A small sound classifier, trained from scratch.
Model: norm rmsnorm, width 256.
Data: trained on synthesized solo parts of chorales (CocoChorales), 39062 training examples, 42.3 epochs.
Rows from block 8 of a small sound classifier, named by matrix and row number. Rows with one number belong to one neuron. Each number is 128 + 24 x the weight over its row's rms, rounded and kept within 0 to 255. All counts start at 0.
After each neuron's rows are labels from the 100 clips, of 14976, where the neuron reaches its highest value: "peak on" is the class under the peak. Only what is clearly more common there than usual is listed. The data: synthesized solo parts of chorales (CocoChorales). In brackets: how many of the 100.
# fc1: MLP up (model.blocks.8.mlp.fc1.weight, 1024x256), inputs 0-85
# fc2: MLP down (model.blocks.8.mlp.fc2.weight, 256x1024, transposed), outputs 0-85

fc1.449 [161 114 115 104 166 103 130 131  94 131 107 126 105 141 140 107  80 140 161 117 127 139 178 126 105 125 124 169 144 136 125 134 119 128 147 113 134 123 131 157 132 125 176 143 144 144 111 146 137 155 128 102 164 134 132 130 166 121 139 205 138  81 144 110 148 148 120 131 175 150 157 116 153 175 165 138 105 151 147  50 149 149 133  75 127 142]
fc2.449 [128 140 106 108  97 125 117 115 134 136 166 134 142 111 119 124 142 149 115 157 143 145  98 124 139 135 135  76 152 134 105  96 110 116 136 126 101 135 117 118 131 123  53 106 151 135 140  84 132 109 143 106 148  86 116 137  91 134  61 150 139 177  86 122 117 137 111 141 117 124  90 111 156  74 122 121 151 104  94 156 120  86 120 161 108 128]
peak on: C4 (44)

fc1.522 [125 128 134 133 116 135 123 107 125 108 118 123 123 143 118 133 116 162 144 142 103 123 168 113 111 130 133 184 154 144 171 134 132 133 128 139 143 132 141 129 122 119 121 147 100  87 145 135 148 106 137  92 162 142 145 115 128 166 135 188 116  63 159 135 171 115 126 139 111 106 123 132 130 105 130 181 127 129  99 106 169 180 126 124 133  82]
fc2.522 [160 115 110  99 118  86 115 138 122 124 119 125 146 128 149 108 130 134 148 133 152 132 139 138 159 131 138  89 143 119 127  80 126 163 148 122 118 117 131 138 139 105  99 140 141 136 122 134 147 113 124 144 145  94 122 132 128 123 111 182 142 187  88 137  90 138 120 119 156 101  81 120 176 134 144  62 143 118 107  86 127 120 121 118 113 131]
peak on: silence (95)

fc1.376 [112  97 100 118 102 164 138 117 101 141 123 106  97 167 105 144 116 116 159 127 151 114 135 113 127 115 165 173 124 154 133 162 129 174 118  96 122 129 139 124 132 141 133 106 108 164 121 120 138 111 127 130 126 141 144 118 148 139 159 179  92  89 187 102 156 115 135 153 154 159 117 123 131 121 160 140 125 147 185 117 141 166 140  99 129 123]
fc2.376 [137  99 101 138 165 109 116 144 105 122 155 105 156 169 155 149 133 106 112 167 159 130  99 117 134 149 132 116 106 139 100 129 159 119 163 116 110 122 146 124 157 143  89  94 100 126 150 112  94 129 124 121 116 111 142 160  88 161  73 200 147 174 121 112 116 134  91  86 122 165 107  96 149 107 110 115 123 116 108 143 108  83 131 127 155 137]
peak on: F#5 (51)

fc1.213 [119 118 137 129 104  96 109 123 129 125 119 137 106 122 109 140 148 137 116 150 128 115 159 118 107 129 100 145 150 121 117 113 144 141 113 127 124 160 141 166 140 135 133 107 122 142 135 147 166 152 134 111 165 196 113 122 102 145  57 144 169 112 144 112 129 123 137 164 159 109 101 147 132 101 124 148 117 142 150 104 146 134 117 158 136  88]
fc2.213 [128 123 147 118 101 130 119 130 162 148 123  99 135 123 141 117 107 125 124  63 192 130 127 147 133  93 123 134 129  98 110 127  83  95 118 122 133 136 172  85 135 119  89 137 133 131 109 176  99 106 129 107 150 116 147 165 111 147 124 156 108  72 152  97 128 140 132 122 115 124 149 109 109 148 132  73 115  80 128 114  91 103 102 126 117 200]
peak on: F5 (74)

fc1.197 [ 94 117 133 140  98 148 182 153 131 134 158 115 125 132 104 154 120 116 144 127 105 126 154 153 117 127 180 156 119 131 126 136 118 116 133 134 125 111 111 190 113 116 122 135 148 105 143 131  77 139 130 144 132  91  88 102 156 141 152 134 170 105 140 132 145 123 108 149 148 117 138 161 102 124 119 114 126 100 167 144 159  98 179 110  97 133]
fc2.197 [132 137 146 143 162  89 139  74 101 139  84 133 128 122 169 105 192 124 114 140  82 117  86 119 105 152  90 147 118  88 148 119 125 137 107 120 146 132 122 103 126 150  87  96 134 123 105 164 145 145 117 125 124 104 140  96 123 143  90 108 140 160 168 139  85 139 128 119 142 175 130 112 142 120 123 127 127 137 104 128 149 137 113  97 139  57]
peak on: G5 (42)

fc1.113 [124 134 138 147 138 148 164 126 128 113 198 118 159 107 162 144 173 119 114 180 105 133 139 126 139 138 177 141 117 130 139 112 118 131 163 166 120 119 101 171 135 134 132 118 175 102 142 135 118 150 166 141 133 122  94 118 144 157 136 149 140 133  94 143 138 132 119 125 137 115 140 135 119 118 119 111 127 125 155  95 159 125 175 116 127 126]
fc2.113 [142 169 130 114 104 131 114 122  93 184  77 111  93 118 121 101 162  92 117  73 167 118 115 120  74 108 126 158 128 119 130 184 147 136 138 103 124 155 128  88 111 142 121 126 124 136 134 181 159 125 110 102 115 101 148 137 119 149 108  58 121 107 176 138 119 129 142 106 118 123 120 117 132 157 136 135 143 133  96 161 163 124  84 123 131 123]
peak on: E5 (35)

fc1.597 [ 92 125 137 150 103 175 124 112 148 161 128  94 157 134 126 141 148  76  83 120 135  97 149 143  96 131 118 107  97 140 140 163 137 139 128 151 138 137 135 113 135 141 132 112 117 107 133 115  98 103 160 162  97 204  95 147 105 143  93 179  93 117 148 167 135 136 119 113 148 115 195  84 122 125 108 131 102 136 137 119 108 145 102 160 118 134]
fc2.597 [136 138 117 191 148  96 125 175 130  93 112  71 114 114 129  78  90  93  85 135 121 108 116 127 142 138 133  91 127 130 118  62 119 131 127 159 131 171 136 132 174 163 122 113 132 112 140 123 130 131 126 133 111  77 133 140 113 116 175 157 177 122  70 133 155 160 142 132 140 122  92 110 133 112 104 102 138 134  92 149 123  98 122 123 132 108]
peak on: C#5 (37)

fc1.3 [133 155 153 127 140 160 167 152 145 141 116 141 147 151 100 122 197 139 140 121 131 153 161 147 129 139 163 151 138 154 150 124 132 111 127 156 165 130 166 144 123 120 187 140 110 135 137 122 104 142 155 145 121 155 152 135 124 136 125 169 135 139  93 165 124 125 180 123 120 137 147 135 112 135 116 141  82 168 158 130 126 134 112 131 121 119]
fc2.3 [109 156 121 103  39 161 110  81 145 113 137 152 119 120 111 199 126 146 142  97 123 146 133 111 130 119 132 140 130 142 142 116 109 128 115 123 133 123 129  98 140 115  62 126 158 135 136 141 102  97 108 112 157 102 128 157  82 125 149 192 140 132 134 139 151 174 134 113 141 137 140 128  80 137 125 173 182 118 119 197 139 121  98 133 143 140]
peak on: A#4 (25)

fc1.361 [122 133 143 147 175 150 142 146 150 122 103 150 159 150 113 132 140 114 132 120 105  59 157 116 134 122 100 115  86 131 143 165 151 113 126 164 163 121 114 110 125 128 135 110 101 116 138 158 114 119 171 167 122 193  92 136 118 119  90 160  69 108 157 148 122 102 120 104 137 142 146 149 116 117  99 138 123 133 144 108 107 145 112 108 121 117]
fc2.361 [156 126 146 164 128 109 107 139 141 107  99 130 171 142 151 114 141 114 107 130 117  91 137 150 125 133 129 122  97 110 161  63 153 148 130 153 137 148 135 106 137 156 104 155 114  92 141 141 134 120  99 138 133  50 117 136  94 136 160 145 173 115  45 139 139 174 114 104 135 112 124 126  87 124 117 112 147 104  83 155 155 111 144 132 145 106]
peak on: A#4 (78)

fc1.413 [143 115 116 131 120 123 136 123 125 192 114 142  73 103  90  85  88 168 148 188 101 107 109 163 111 133 107 125 146 124 146 169 143 108 127  92 109 147 133 130 124 156 154 127 158 121 115 130 103  95 124 116 143 173 146 112 148 107  92 148  75 118 147 132 130 105 139 119 173 136 148 129 147  92 126 117  97 132 108  78  77 139  75 106 124 125]
fc2.413 [109 119 113 120 114 104 111 153 163  84 116 126 169 120 159 149  91 126 131  65 120 124 135  88 140 116 166 131 111 138 116  71 104 128 126 137 150 115 146 121 142  93  98 115 127 127 148 153 111 129 164 113 127 136 126 163 114 130 141 143 177 129 131 118 147 136 112 145 113 121 118  86 148 163 121 144 153  92 129  93 120 120 213 112 138 121]
peak on: C#5 (27)

fc1.663 [144 121 110 108 126 113 140 141  94 129 107 133 102 139  96  97 123 135 144 139 146 143 174 118 139 110 154 178 143 170 136 124 127 140 146 118 138 114 157 160 135 113 182 131 138 150 120 110 144 141 130 111 133 112 137 127 145 174 139 149 110  54 129 104 155 143 132 126 140 142  98  87 141 129 148 122 130 135 141 113 148 135 110  97 115  99]
fc2.663 [126 135 104  95 110 133 118 114 142 139 148 131 144 135 136 158 130 138 131  99 123 141 123 126 147 117 102  74 135 135 132 122 125 117 105 127 103  96 117 115 136  92  72  99 140 160 103 134 106 120 114 136 134 105 117 126 112 115  96 181 149 219 109 137  80 115 136 114 114 130 107 142 113 116 116 108 132 125 110 148 129 116 131 143 117 125]
peak on: silence (91)

fc1.34 [154 119 116 117 164 126 154 101 108 126 103 119 131 133 121 104 122 175 158 110  94 148 160 134 116 143 139 207 163 160 133 123 130 129 143 122 139 132 139 162 131 120 157 162 138 127 130 152 143 163 137  92 159 169 144 135 133 168 152 168 116  45 146  90 164 137 117 128 124 134 125 116 139 134 149 134 117 133 133  50 153 135 120 110 138 104]
fc2.34 [122 129  75 116 135 129 110 121 129 129 159 109 152 112 118 143 149 142 128 141 144 149 110 127 167 134 101  69 147 153 135 143 126 133 134 142 117 112 112 101 141  86  88  93 154 124 137 102 123  93 136 141 145 130 140 126  92 130 105 236 117 180 113 131  99 112 130 148 137 110 103 147 131 112 133 129 156 135  92 164 122 171 132 155 125 144]
peak on: E5 (30)

fc1.120 [140 120 115 126 115 168 100  91 142 104 155 134 127 119 150 107 160 115 136 110 110 115 131 153 110 117 153 144  92  96 144 107 150 159 141 128 131 149 134 161 132 114 143 111 145 116 108 122  89 119 148 136 151 181 112 115 107 136 136 132 134 148 166 169 118 118 123 121 120 113 137 128 111 105 111 100 152 133 135 153 150 108 119 123 107 105]
fc2.120 [125 127 136 140 105  45 152 130 123 145 138 156 115 116 141 157  65 117 120 133 142 100 100 170 128 178 124 128 118 162 144 170  87 114 113 164 144 126 128  98 111 128  92 143 145 112 150 143 188 113 117  87 117  87 114 110 146 150 153  83 132 121 135 113 126 120 151 133 135 126 129 113 164 142 130 180 139 131  64 101 138 144 146 153 166 112]
peak on: D5 (30)

fc1.555 [100 112 127 139 106 129 130 132 148 126 113 131  93 101 131 155  97 153 143 102 112 135 114 134 108  36 179 115 129 142 124 118 113 129 178 135 127 136 136 139 114 146 138  95 143  97 126 166 121 138 134 130 113  85 126 110 160 151  92 138 161 129 134 148 152 137 122 165 164 129 113 127 135  92 120  82 119 163 142 172 149  88 157  81 128 124]
fc2.555 [143 152 137 111 151 190 130 100 138 112 134 135 108  96  73  90 117 151 101 139 195 123 107 104 119 154 143 160 135 142 135 160 156 151  87 138 140 139 122 115 137 131 106 127 147 141 125 137 148 123 122 124 133 109 118 144 127 125 174 102  83 128  87 120 149 127 133  78 129 123 146 150 155 130 154 150 113 153 144  75 121 135 140 133 146 139]
peak on: G5 (33); E5 (25)

fc1.26 [120 122  93 163 133 169 110 137  90 109 125 113 147 174 152 154  92 116 141 119 130  80  88 146 126 122  96 129 117 148 117 169 165 161 124 129 121 137 103 119 142 136 159  93 107 130 134 145  97 100 197 198 108 185 125 124 109 123 119 150  88  92 150  85 148 141  98 104 136 129 128 133 125 143 107 125 154 127 176 120  96 145 109 134 129 158]
fc2.26 [135 103 108 166 130 110 137 133 112 162 126 130 140 133 139  99 148 129 112 164 119  96  76 152 126 130 146 116 108 121 142  73 125 144 136 127 124 136 127 134 120 163  91 137 131 118 113 106 165 141 107 100 124  67 124 118  94 156 146 166 173 164  48 123 131 164 121 164 131 112 139 117 107 122 124 130  99 137  60 187 153  98 164 123 121 109]
peak on: F5 (53)

fc1.456 [ 65 120 136 124 142 120 149 120 151 162 128 126 153 101 107 134 157 143 139 205 115 137 153 136 117 104  89 165 155 187 121 141 135 171 105 114 116 131 109 141 130 130 162 118 137 136 154 147 163 146 133 133 125 217 144 144  90 146  58 137 155 110  79 127 122 128 117 135 140 123 109 129 136 109 122 128 152 103 137 113  96 105 116 158 127 107]
fc2.456 [175 156 135 116 114 133 122 134 113  97 140 129 135 152 133 125  91 135 154  64 145 126  95 148 142 131 103 102 149  86 142 117 109 134 101 137 130 117 132 136 143 154 102 112 151 128  92 110  90 125 134 146 144 106 129  97 105  95 203 132 122 118 154 119 121 122 155 131 114 128 132 128 140 172 124 123  99 137 120  68 109 144 101 123 129 164]
peak on: F5 (46)

fc1.666 [102 122  91 163 128 193 118 125  82 119 117 111 146 167 145 167 107 123 138 114 113  86  97 147 129 106 101 129 126 147 131 165 166 159 115 127 118 133  99 107 138 142 144  86  98 133 129 161  98 104 185 186 116 195 138 118 108 119 131 155  89  87 151  78 140 141  98 120 130 138 119 140 120 139 107 144 154 126 173 124  96 146 118 125 135 148]
fc2.666 [127 104 106 166 119  88 132 146 117 147 129 132 133 137 136  89 127 133 116 173 126 100  75 140 129 129 141 120 111 117 136  81 128 132 137 120 120 134 123 128 124 159  79 123 126 113 105  96 167 141 111 105 120  68 127 117  89 148 115 195 173 159  58 117 125 156 114 163 127 115 120 117 112 113 114 120 112 127  63 189 141  97 164 116 118 101]
peak on: F5 (66)

fc1.268 [149 113 111 114 159 108 147 114 102 119  97 122 121 144 112  92 118 167 166 126 100 149 175 130 124 131 147 190 157 160 139 123 127 135 139 118 140 130 145 167 129 120 155 156 146 127 125 137 141 148 136  86 150 142 126 130 134 174 150 160 109  46 146  86 171 134 115 127 134 132 114  99 145 117 159 139 123 125 123  83 159 133 116  93 129 104]
fc2.268 [121 124  82 119 136 125 114 122 129 151 153 113 154 109 137 145 148 144 127 123 140 146 116 134 167 131 100  73 145 141 129 150 126 132 142 147 109 106 119 111 140  82 113  82 156 124 127 114 123 102 141 161 155 134 131 107 109 117  99 210 123 212 119 129  88  99 126 134 128 108 115 149 130 128 126 112 138 132  98 149 118 156 141 169 110 143]
peak on: F5 (29); E5 (27)

fc1.502 [143 112 121 107 140 107 140 113 102 116  96 131 118 156 119 113 127 171 175 146 104 168 165 133 122 122 138 163 151 147 144 112 120 140 133 110 143 126 156 174 124 119 145 168 150 138 114 130 142 130 146  77 146 120 120 124 145 163 138 146 109  64 131 101 156 133 106 143 136 125 104  84 147 115 158 139 129 111 114  90 158 129 114  86 116 102]
fc2.502 [124 126  83 114 123 142 123 113 131 175 158 128 140 132 128 149 144 157 140 102 143 155 127 130 145 136 114  71 140 128 110 163 134 128 143 144  91 116 117 119 130  95 146  82 152 130 126 108 119 120 157 156 147 160 126  95 119 101  79 149 129 215 133 129  93  97 137 113 121 101 121 141 138 148 113 110 127 127 120 127 110 152 131 181 113 136]
peak on: E5 (27)

fc1.535 [ 73 107 107 122  89 133 120 110 143 102 122 139  86 119 123 112  51 135 136 134 132 112 149 139  96 129 141 143 106 128  96 118 136 134 124 120 105 159 134 147 128 128 165  98 155 154  85 115 120 144 161 150 150 142  79 137 131 108  80 128 138 106 180 149  85 101 117 126 127 125 126 112 125  66 129 111 131 127 161 125 133  88 141 159 119  77]
fc2.535 [161 140 152 139 183 150 157 125 106 119 135  96 169 107 132 130 150 133 123 124 133 117  92 160 144 129 105 120 136 108 139 157 124 110 127 143 139 129 135 135 120 162  30 129 153 117 142 112 150 105 100 101 137 125 154  99 118 144 124  56  96 146 139 147 181 158 119 130 142 141 156 149 135 197 138 155 143 113  56 139 103 134 116 120 123 145]
peak on: F#5 (29)

fc1.337 [131 171 161 129 134 139 134 153 168 123 110 127 160 137 127  99 162 154 124 121 107 147 164 155 122 152 158 168 149 148 173 146 160 124 148 144 136 136 139 153 118 131 174 161 107 126 128 112 133 159 145 127 121 161 163 121 131 127 143 170 162 160 101 179 113 133 180 112 131 118 126 112 133 109 143 116 104 187 173 113 135 140 127 165 126 130]
fc2.337 [ 94 154 144 119  63 165 121  82 143 121 130 170 127 121 114 223 149 162 145  91 116 128 140 112 147 100 114 111 130 123 146 118  96 125  85 129 142 102 122 102 118  96 104 136 139 145 147 189 122 103 102 127 148 121 128 124 105 132 123 205 136 126 119 146 131 153 127 116 159 130 112 156 108 151 126 188 200 134 135 189 144 122  98 122 151 128]
peak on: A#4 (27)

fc1.23 [127 107 109 134 150 125  98  82 148 158 126 147 144 114 135 118 136 148 135 134 109 112 157 144 112 142 129 131 118 127 111 141 195 151 121 115 131 126 113 166 127 124 170 134 147 153 131 167 150 126 163 153 140 194 104 127 118 135  77 144 142 108 175 127 134 100 104 170 132 120 118 134 131  86 133 117 142 138 134  47 136 117 137 170 114 110]
fc2.23 [117 123 140 111 125  85 139 135 140 106 100 114 135 120 140 114 158 130 134  75 162 112 128 133 136  99 132 131 121 130 144 138  59 105 150 149 116 135 128 105 130 135  80 145 136 106 134 133 156 101 133  92 147 101 134 128 119 125 111 101 124 128  77 106 101 165 135 169 123 135 139 123 147 136 146 140 105 113 114 130 111 101 163 127 120 192]
peak on: F#5 (41); F5 (35)

fc1.465 [134 134 146 149 168 162 142 145 144 122 108 155 155 155 115 142 128 110 133 121 103  65 150 114 121 112 110 129  83 117 147 154 152 117 117 153 166 122 114 114 122 132 141 118 100 121 131 161 107 117 161 167 123 189  89 131 123 111  98 155  65 108 163 143 119 100 120  92 131 141 142 146 116 120  95 138 125 135 146 101 105 143 106 108 124 104]
fc2.465 [137 124 142 161 119 110 107 134 143 102 104 126 175 147 152 120 154 120 114 124 118  85 135 147 128 136 123 115  95 110 153  75 150 149 125 148 137 144 123 105 128 165  84 152 108  88 143 128 129 114 106 137 132  44 115 140  93 133 150 154 169 117  46 141 146 164 105 107 133 110 122 127  84 117 113 108 148  96  83 160 151 117 151 133 146 110]
peak on: A#4 (71)

fc1.373 [ 85 123 135 147 124 130 179 136 126 100 118 125 121 110  93 142 137 128 122 136 105 120 155 121 111 129 148 118 124 121 115 123  85 138 110 129  99 138 115 153 110 127 133  86 143 141 155 125 124 135 148 144 121  84 125 117 127 131  48 129 146  98 119 142 122 123 113 131 140 128 123 151 125 100 100  90 149 102 184 120 158 141 144 108 109 139]
fc2.373 [185 123 184 132 156 124  98  74 137 123 120 103 117 140 163 130 165 124 131  93 152 125  77 105 125 118  66 159 115 100 127 148  96 130  76 127 174 143 139  90 141 134  97 138 133 129 128 137 144 117 119 104 130 170 143 128 133 137 155 124 156 165 160 120  81 144 140 123 126 136 167 118 131 154 150 170 105 156 125 140 119 127 133 130 129 111]
peak on: E5 (41); silence (37)

fc1.505 [126  99 150 132 119 128 136 115 141  90 144 124 116 101 195 132 182 143 131 151  94 114 135 155  98 133 115 155 130 136 116 111 124 132 179 125 132 128 135 127 127 123 150 111 131 128 134 132 143 178 159 147 150  72 119 139 130 141 114 143 193 139 148 119 110 138 127 117 129 127 119  72 135 140 149 131 129 126 136 107 169 111 161 141 137  94]
fc2.505 [174 148 120 128 151 158 119 146 103 113 119 118 121  98 105 108 119 133 107 111 174 113 108 135 115  96 131 132 137 112 123 165 126 148 129 120 115 156 126 140 113 155  71 135 147 120 118 158 117  82 123 107 120 144 128 125 128 117 160  61 112 151 143 140 132 126 124 109 134 142 168 159 113 187 136 136 188  92  90 145 116 130  81 130 123 167]
peak on: E5 (40)

fc1.716 [ 74  94 134 164 107 130 165 144 124 135  97 132 101 104  63 128 120 151 118 195 124 139 146 138 103 122  79 117 139 130 125 156 118 133 130 133  80 134 114 140 132 132 165 114 131 132 128 122 139 154 142 161 136 109 143 108 118 136  92 149 134 126 148 126 137 127 124 149 125 135 127 168 135  91 143 101 141 137 144 166 145  96 127 102 118 108]
fc2.716 [142 111 142 117 132 115 116  71 187 137 139 119 126 132 153 113 156 130 111  31 168 147 103  88 129 120 164 136 128 148 117 118 118 131 128 129 166 134 118  69 122 142  68 130 147 135 120 123 125 116 115  97 140 191 143 133 111 168 126 151 157 132  96 127 126 162 147 114 125 104 175 111 122 195 130 144 134 114  94  54  96 179 136 159 130 146]
peak on: E5 (96)

fc1.208 [145 147 134 142 108 153 113 128 110 113 110 155 150  88 138 113 109 175 126 105 105  85 159 147  99 131 113 181 158 119 125 150 161 145 131 139 140 135  97 147 114 137 181 137 147 134 113 145 126 127 171 143 139 144 147 114 153 102 118 155 138 135 143 153 135 148 124  98 151 110 143 135 129 122 102 124 136 162 173 100 135 133 121 150 120 106]
fc2.208 [102 125 160 152 157 108 135 105 149 155 122 163 102 104 129 144 143 167 128 148 115  96 111 121 136 123 140  41 140 104 172  93  67 131 100 146 138 123 128 127 120 124  54 128 141 113 136 123 138 119  99 119 148 105 101 116 129 126 131 170 150 139 116 127 113 136 126 160 142 113 108 121 138 102 135 151 116 149  88 198 140 123 146 101 120 137]
peak on: silence (89)

fc1.515 [129 161 148 128 138 136 127 137 155 130 104 129 156 129 120  91 165 164 135 133 101 131 162 147 131 156 155 179 162 154 195 140 167 132 144 143 137 132 132 154 115 121 181 140 113 126 126 103 148 149 155 141 131 155 167 115 126 130 134 171 164 147 119 179 114 142 173 120 135 120 119 115 130 102 145 117 111 196 169 117 149 153 126 149 116 115]
fc2.515 [106 147 146 116  64 157 120  91 131 108 135 167 127 120 109 233 146 165 147  87 131 129 135 114 151 110 123 107 138 124 148 129 103 131  91 125 149 105 115 114 119  81  86 135 141 141 145 194 121  95 108 132 150 114 127 127 111 130 120 188 127 129 126 138 141 142 124 116 152 125 102 156 114 139 134 162 197 132 131 201 141 118 106 123 145 134]
peak on: A#4 (29)

fc1.570 [108 105 114 134 126 127 131 105 127 165  97 126 122  91  93 129 141 140 143 146 117 114 154 130  98 108  96 138 123 135 113 129 134 124 147 113 112 157 116 132 118 130 145 118 130 148 170 156 172 120 142 131 143 112 125 130 108 161  57 141 145 134 160 144 112 114 114 164 156 123  94 153 148  81 149 104 141 138 153 102 165  90 103 113  88  87]
fc2.570 [171 152 145 121 167 140 130 110 154  71 145 140  82 132 146 108  96 157 117  55 193 127 101 115 137 148 111 111 132 144 114 137 110 108  87 130 148 108 144 120 157 127  94 125 154  93 125  87  98 137  85 122 127 147 130 105 101 112 184 176 140 126  78 112 125 143 152 120 132 129 167 113 154 163 144 160 122 111 122 123  79 132 159 144 155 163]
peak on: silence (96)

fc1.720 [ 97  87 140 129 108 120 105 131 132 118  70 120  99 106 107 101 150 146 122 127 127 141 152 154 117 117 117 107 151 142 101 145 150 166 126 126 116 150  93 122 139 127 110 123 133 130 155 138 135 140 152 148 146 136 130 132 132 139 115 129 128 134 147 100 112 141 112 157 121 137 105 157 132  98 134 138 179 126 149 180 154 139 122 148 126 129]
fc2.720 [166 115 138 112 172 164 106  91 152 141 141 116  99 144 149 137  58 108 128  86 137 133 101  89 109 140 119 166 115  95 124 150 134 100 103 128 124 123 145 111 129 164 120 129 109 157 130 177 134 114 121 120 138 166 153 121 108 136 149 127 120  77 154  99 112 164 131 130 123 145 134 157  89 119 139 118 120  88 150  17 114 133 131 133 115 183]
peak on: G5 (34)

fc1.599 [112 132 116 127  88 140 130 100 167 184 125  83  85  84 104 135 170 118  99 125 115 153 144 117  74 120 139 134 170 139 126 120 108 145 132 128 127 155 157 147 146 142 184 104 189 150 132 112 146 145 160 116 107 132 105 122 132 131 144 184 144 120 126 182 158 173 163 154 145 126 177  76 134 130 132 141 104 139 176 143 127 139 116 159 106 119]
fc2.599 [ 86 113 153 146 121 108 137 180 104 116 138 144 104 176 111 159 107 119 143  97 129 116  80  98 182 110 134 127  93 131 116 144 121 117 125 111  99 132 105  98 125 142  82 132  85 106 140 134 130 133  94 138 129 122 154 117 139 139 141 155 100 129 123  65 128  64 126 115  91 135  65 177 140 126 122 147 158  87 103 151 113 150 159 100 182 105]
peak on: D4 (26)

fc1.285 [ 72 141 114 144 116 114 154 159 150 174 121 161 127 132 111 147 130 129 132 162  94 110 144 122 130 145  82 142  98 142 109 128  92 146  84 120 105 136 104 188 119 136 163 114 117 119 130 114 111 111 143 141 109 176 160  93 129 130  76 116 161 152 158 160 129 168 112 139 134 125 122 146 107 102  75  96 158 110 149 103 109 131  99 102 106 131]
fc2.285 [181 110 145 129 162 150 130  79 153 113  94 123 111 130 165 110 144 120 109  74 127 126 103 118 112 128 146 113 128 135 134 106 122 133 127 151 153 139 127  79 126 162  97 124 130 146 145 150 112 136 121 115 146  80 136 140 150 128 225  94 114 126 134 117 109 127 153 156 134 147 147 121 150 119 139 156 112 162  82 106 149 123 127 143 149 105]
peak on: D5 (27); D#5 (26)

fc1.659 [153 114 111 114 158 105 139 114 103 118  97 115 120 147 115  95 111 162 165 119 100 154 168 125 127 130 145 181 153 161 141 125 129 137 136 117 144 126 152 160 131 121 153 157 142 129 126 136 145 149 135  88 157 143 129 127 133 170 151 158 107  50 146  90 171 137 114 126 133 132 110 101 146 121 157 137 122 127 122  68 155 136 114  93 131 105]
fc2.659 [120 123  75 112 138 128 111 121 127 149 158 113 150 112 133 150 153 139 125 128 141 149 116 135 161 136  98  66 145 139 128 149 125 133 141 145 109 107 114 110 138  85 112  93 157 126 129 107 122 108 148 159 151 131 132 114 107 116  95 202 127 211 123 128  73 103 127 136 129 111 110 146 131 123 125 116 140 132 102 157 117 163 142 168 111 141]
peak on: F5 (29); E5 (25)

fc1.556 [149 138 118 124 134 164  82 141 153 140 147 162 159 121 146 156  98 182 145 146  91 115 157 133 135  94 117 154 125 118 170 118 185 131 140 134 133 141 141 159 113 133 160 113 145 129 106 172 110 124 121 132 135 160 120 105  94 126 116 161 153 167 167 147 110 115 136 108 122 115 128 120 104  97 141 135 134 133 122  84 141 109  93 119 124  88]
fc2.556 [132 136 126 111 123  74 151 159 125  94 149 111 121 121 120 109 155 151 121 138 117 118 143 165 137 133 121 144 161 144 134 112  56 131  78 132 103 120 123 107 139  96 156 121 147 112 146 100 112 130 135 108 136 105 106 155 176 106 133 167 127 120  65 113 137 112 129 115 128 124 115 105 169 141 143 130 123 133 127 133 140  99 157 157 146 112]
peak on: C4 (48); B3 (28)

fc1.306 [149  98 138 145  98  91 132  84 160 171 113 146 124 118 120 167 144 146 104  90 149 120  95 107 148  87 170 107 121 146 161 117 136 152 156 127 108 127  89 119 109 122 157 128 163 155 152 157 125 127 133 133 128  81 106 146 154 159 129 152 122 106 120 149 138 133  88 140 166 131 117 185 144  87 140 113 128 142 133 179 213  97 174 145 138 116]
fc2.306 [153 138 134 120 150 142 136 144 143  94 116 124 121 127 160 122 160 115 106 114 158 115 101  85 117 140 113 162 126  91 117 133 113 108  70 134 141 143 124  94 141 140 142 159 135 130 129 130 167 123 135 120 126 155 120 158 101 146  75 182 155 119 129 113 110 135 122 116 113 144 154 127 116 191 137 143 143 103 134  62  97 154 160 165 168 141]
peak on: silence (85)

fc1.510 [147 154 155 122 159 155 158 150 156 111 100 153 142 151 107 110 119 154 136 122 109 117 171 137 128 132 159 192 138 147 158 137 140 102 124 150 156 124 144 138 113 119 167 158 106 124 134 157 134 146 136 133 119 145 113 132 152 131 121 161 116 124 143 160 117  92 166 118 110 127 132 151 122 115 118 135  98 171 134  84 143 141 120 122 122  91]
fc2.510 [115 159 127 114  78 152 116 109 126 109 165 155 150 132 107 183 137 130 143 137 129 129 125 106 160 134 129 127 109 145 155  99 141 141 124 127 123 120 120 109 147 107  38 127 141 118 146 115  95  79 113 151 139  96 118 159  78 136 139 164 155 124 100 125 153 181 121 129 125 126 121 143  88 143 127 159 163  97  82 201 129  85 115 128 132 157]
peak on: silence (93)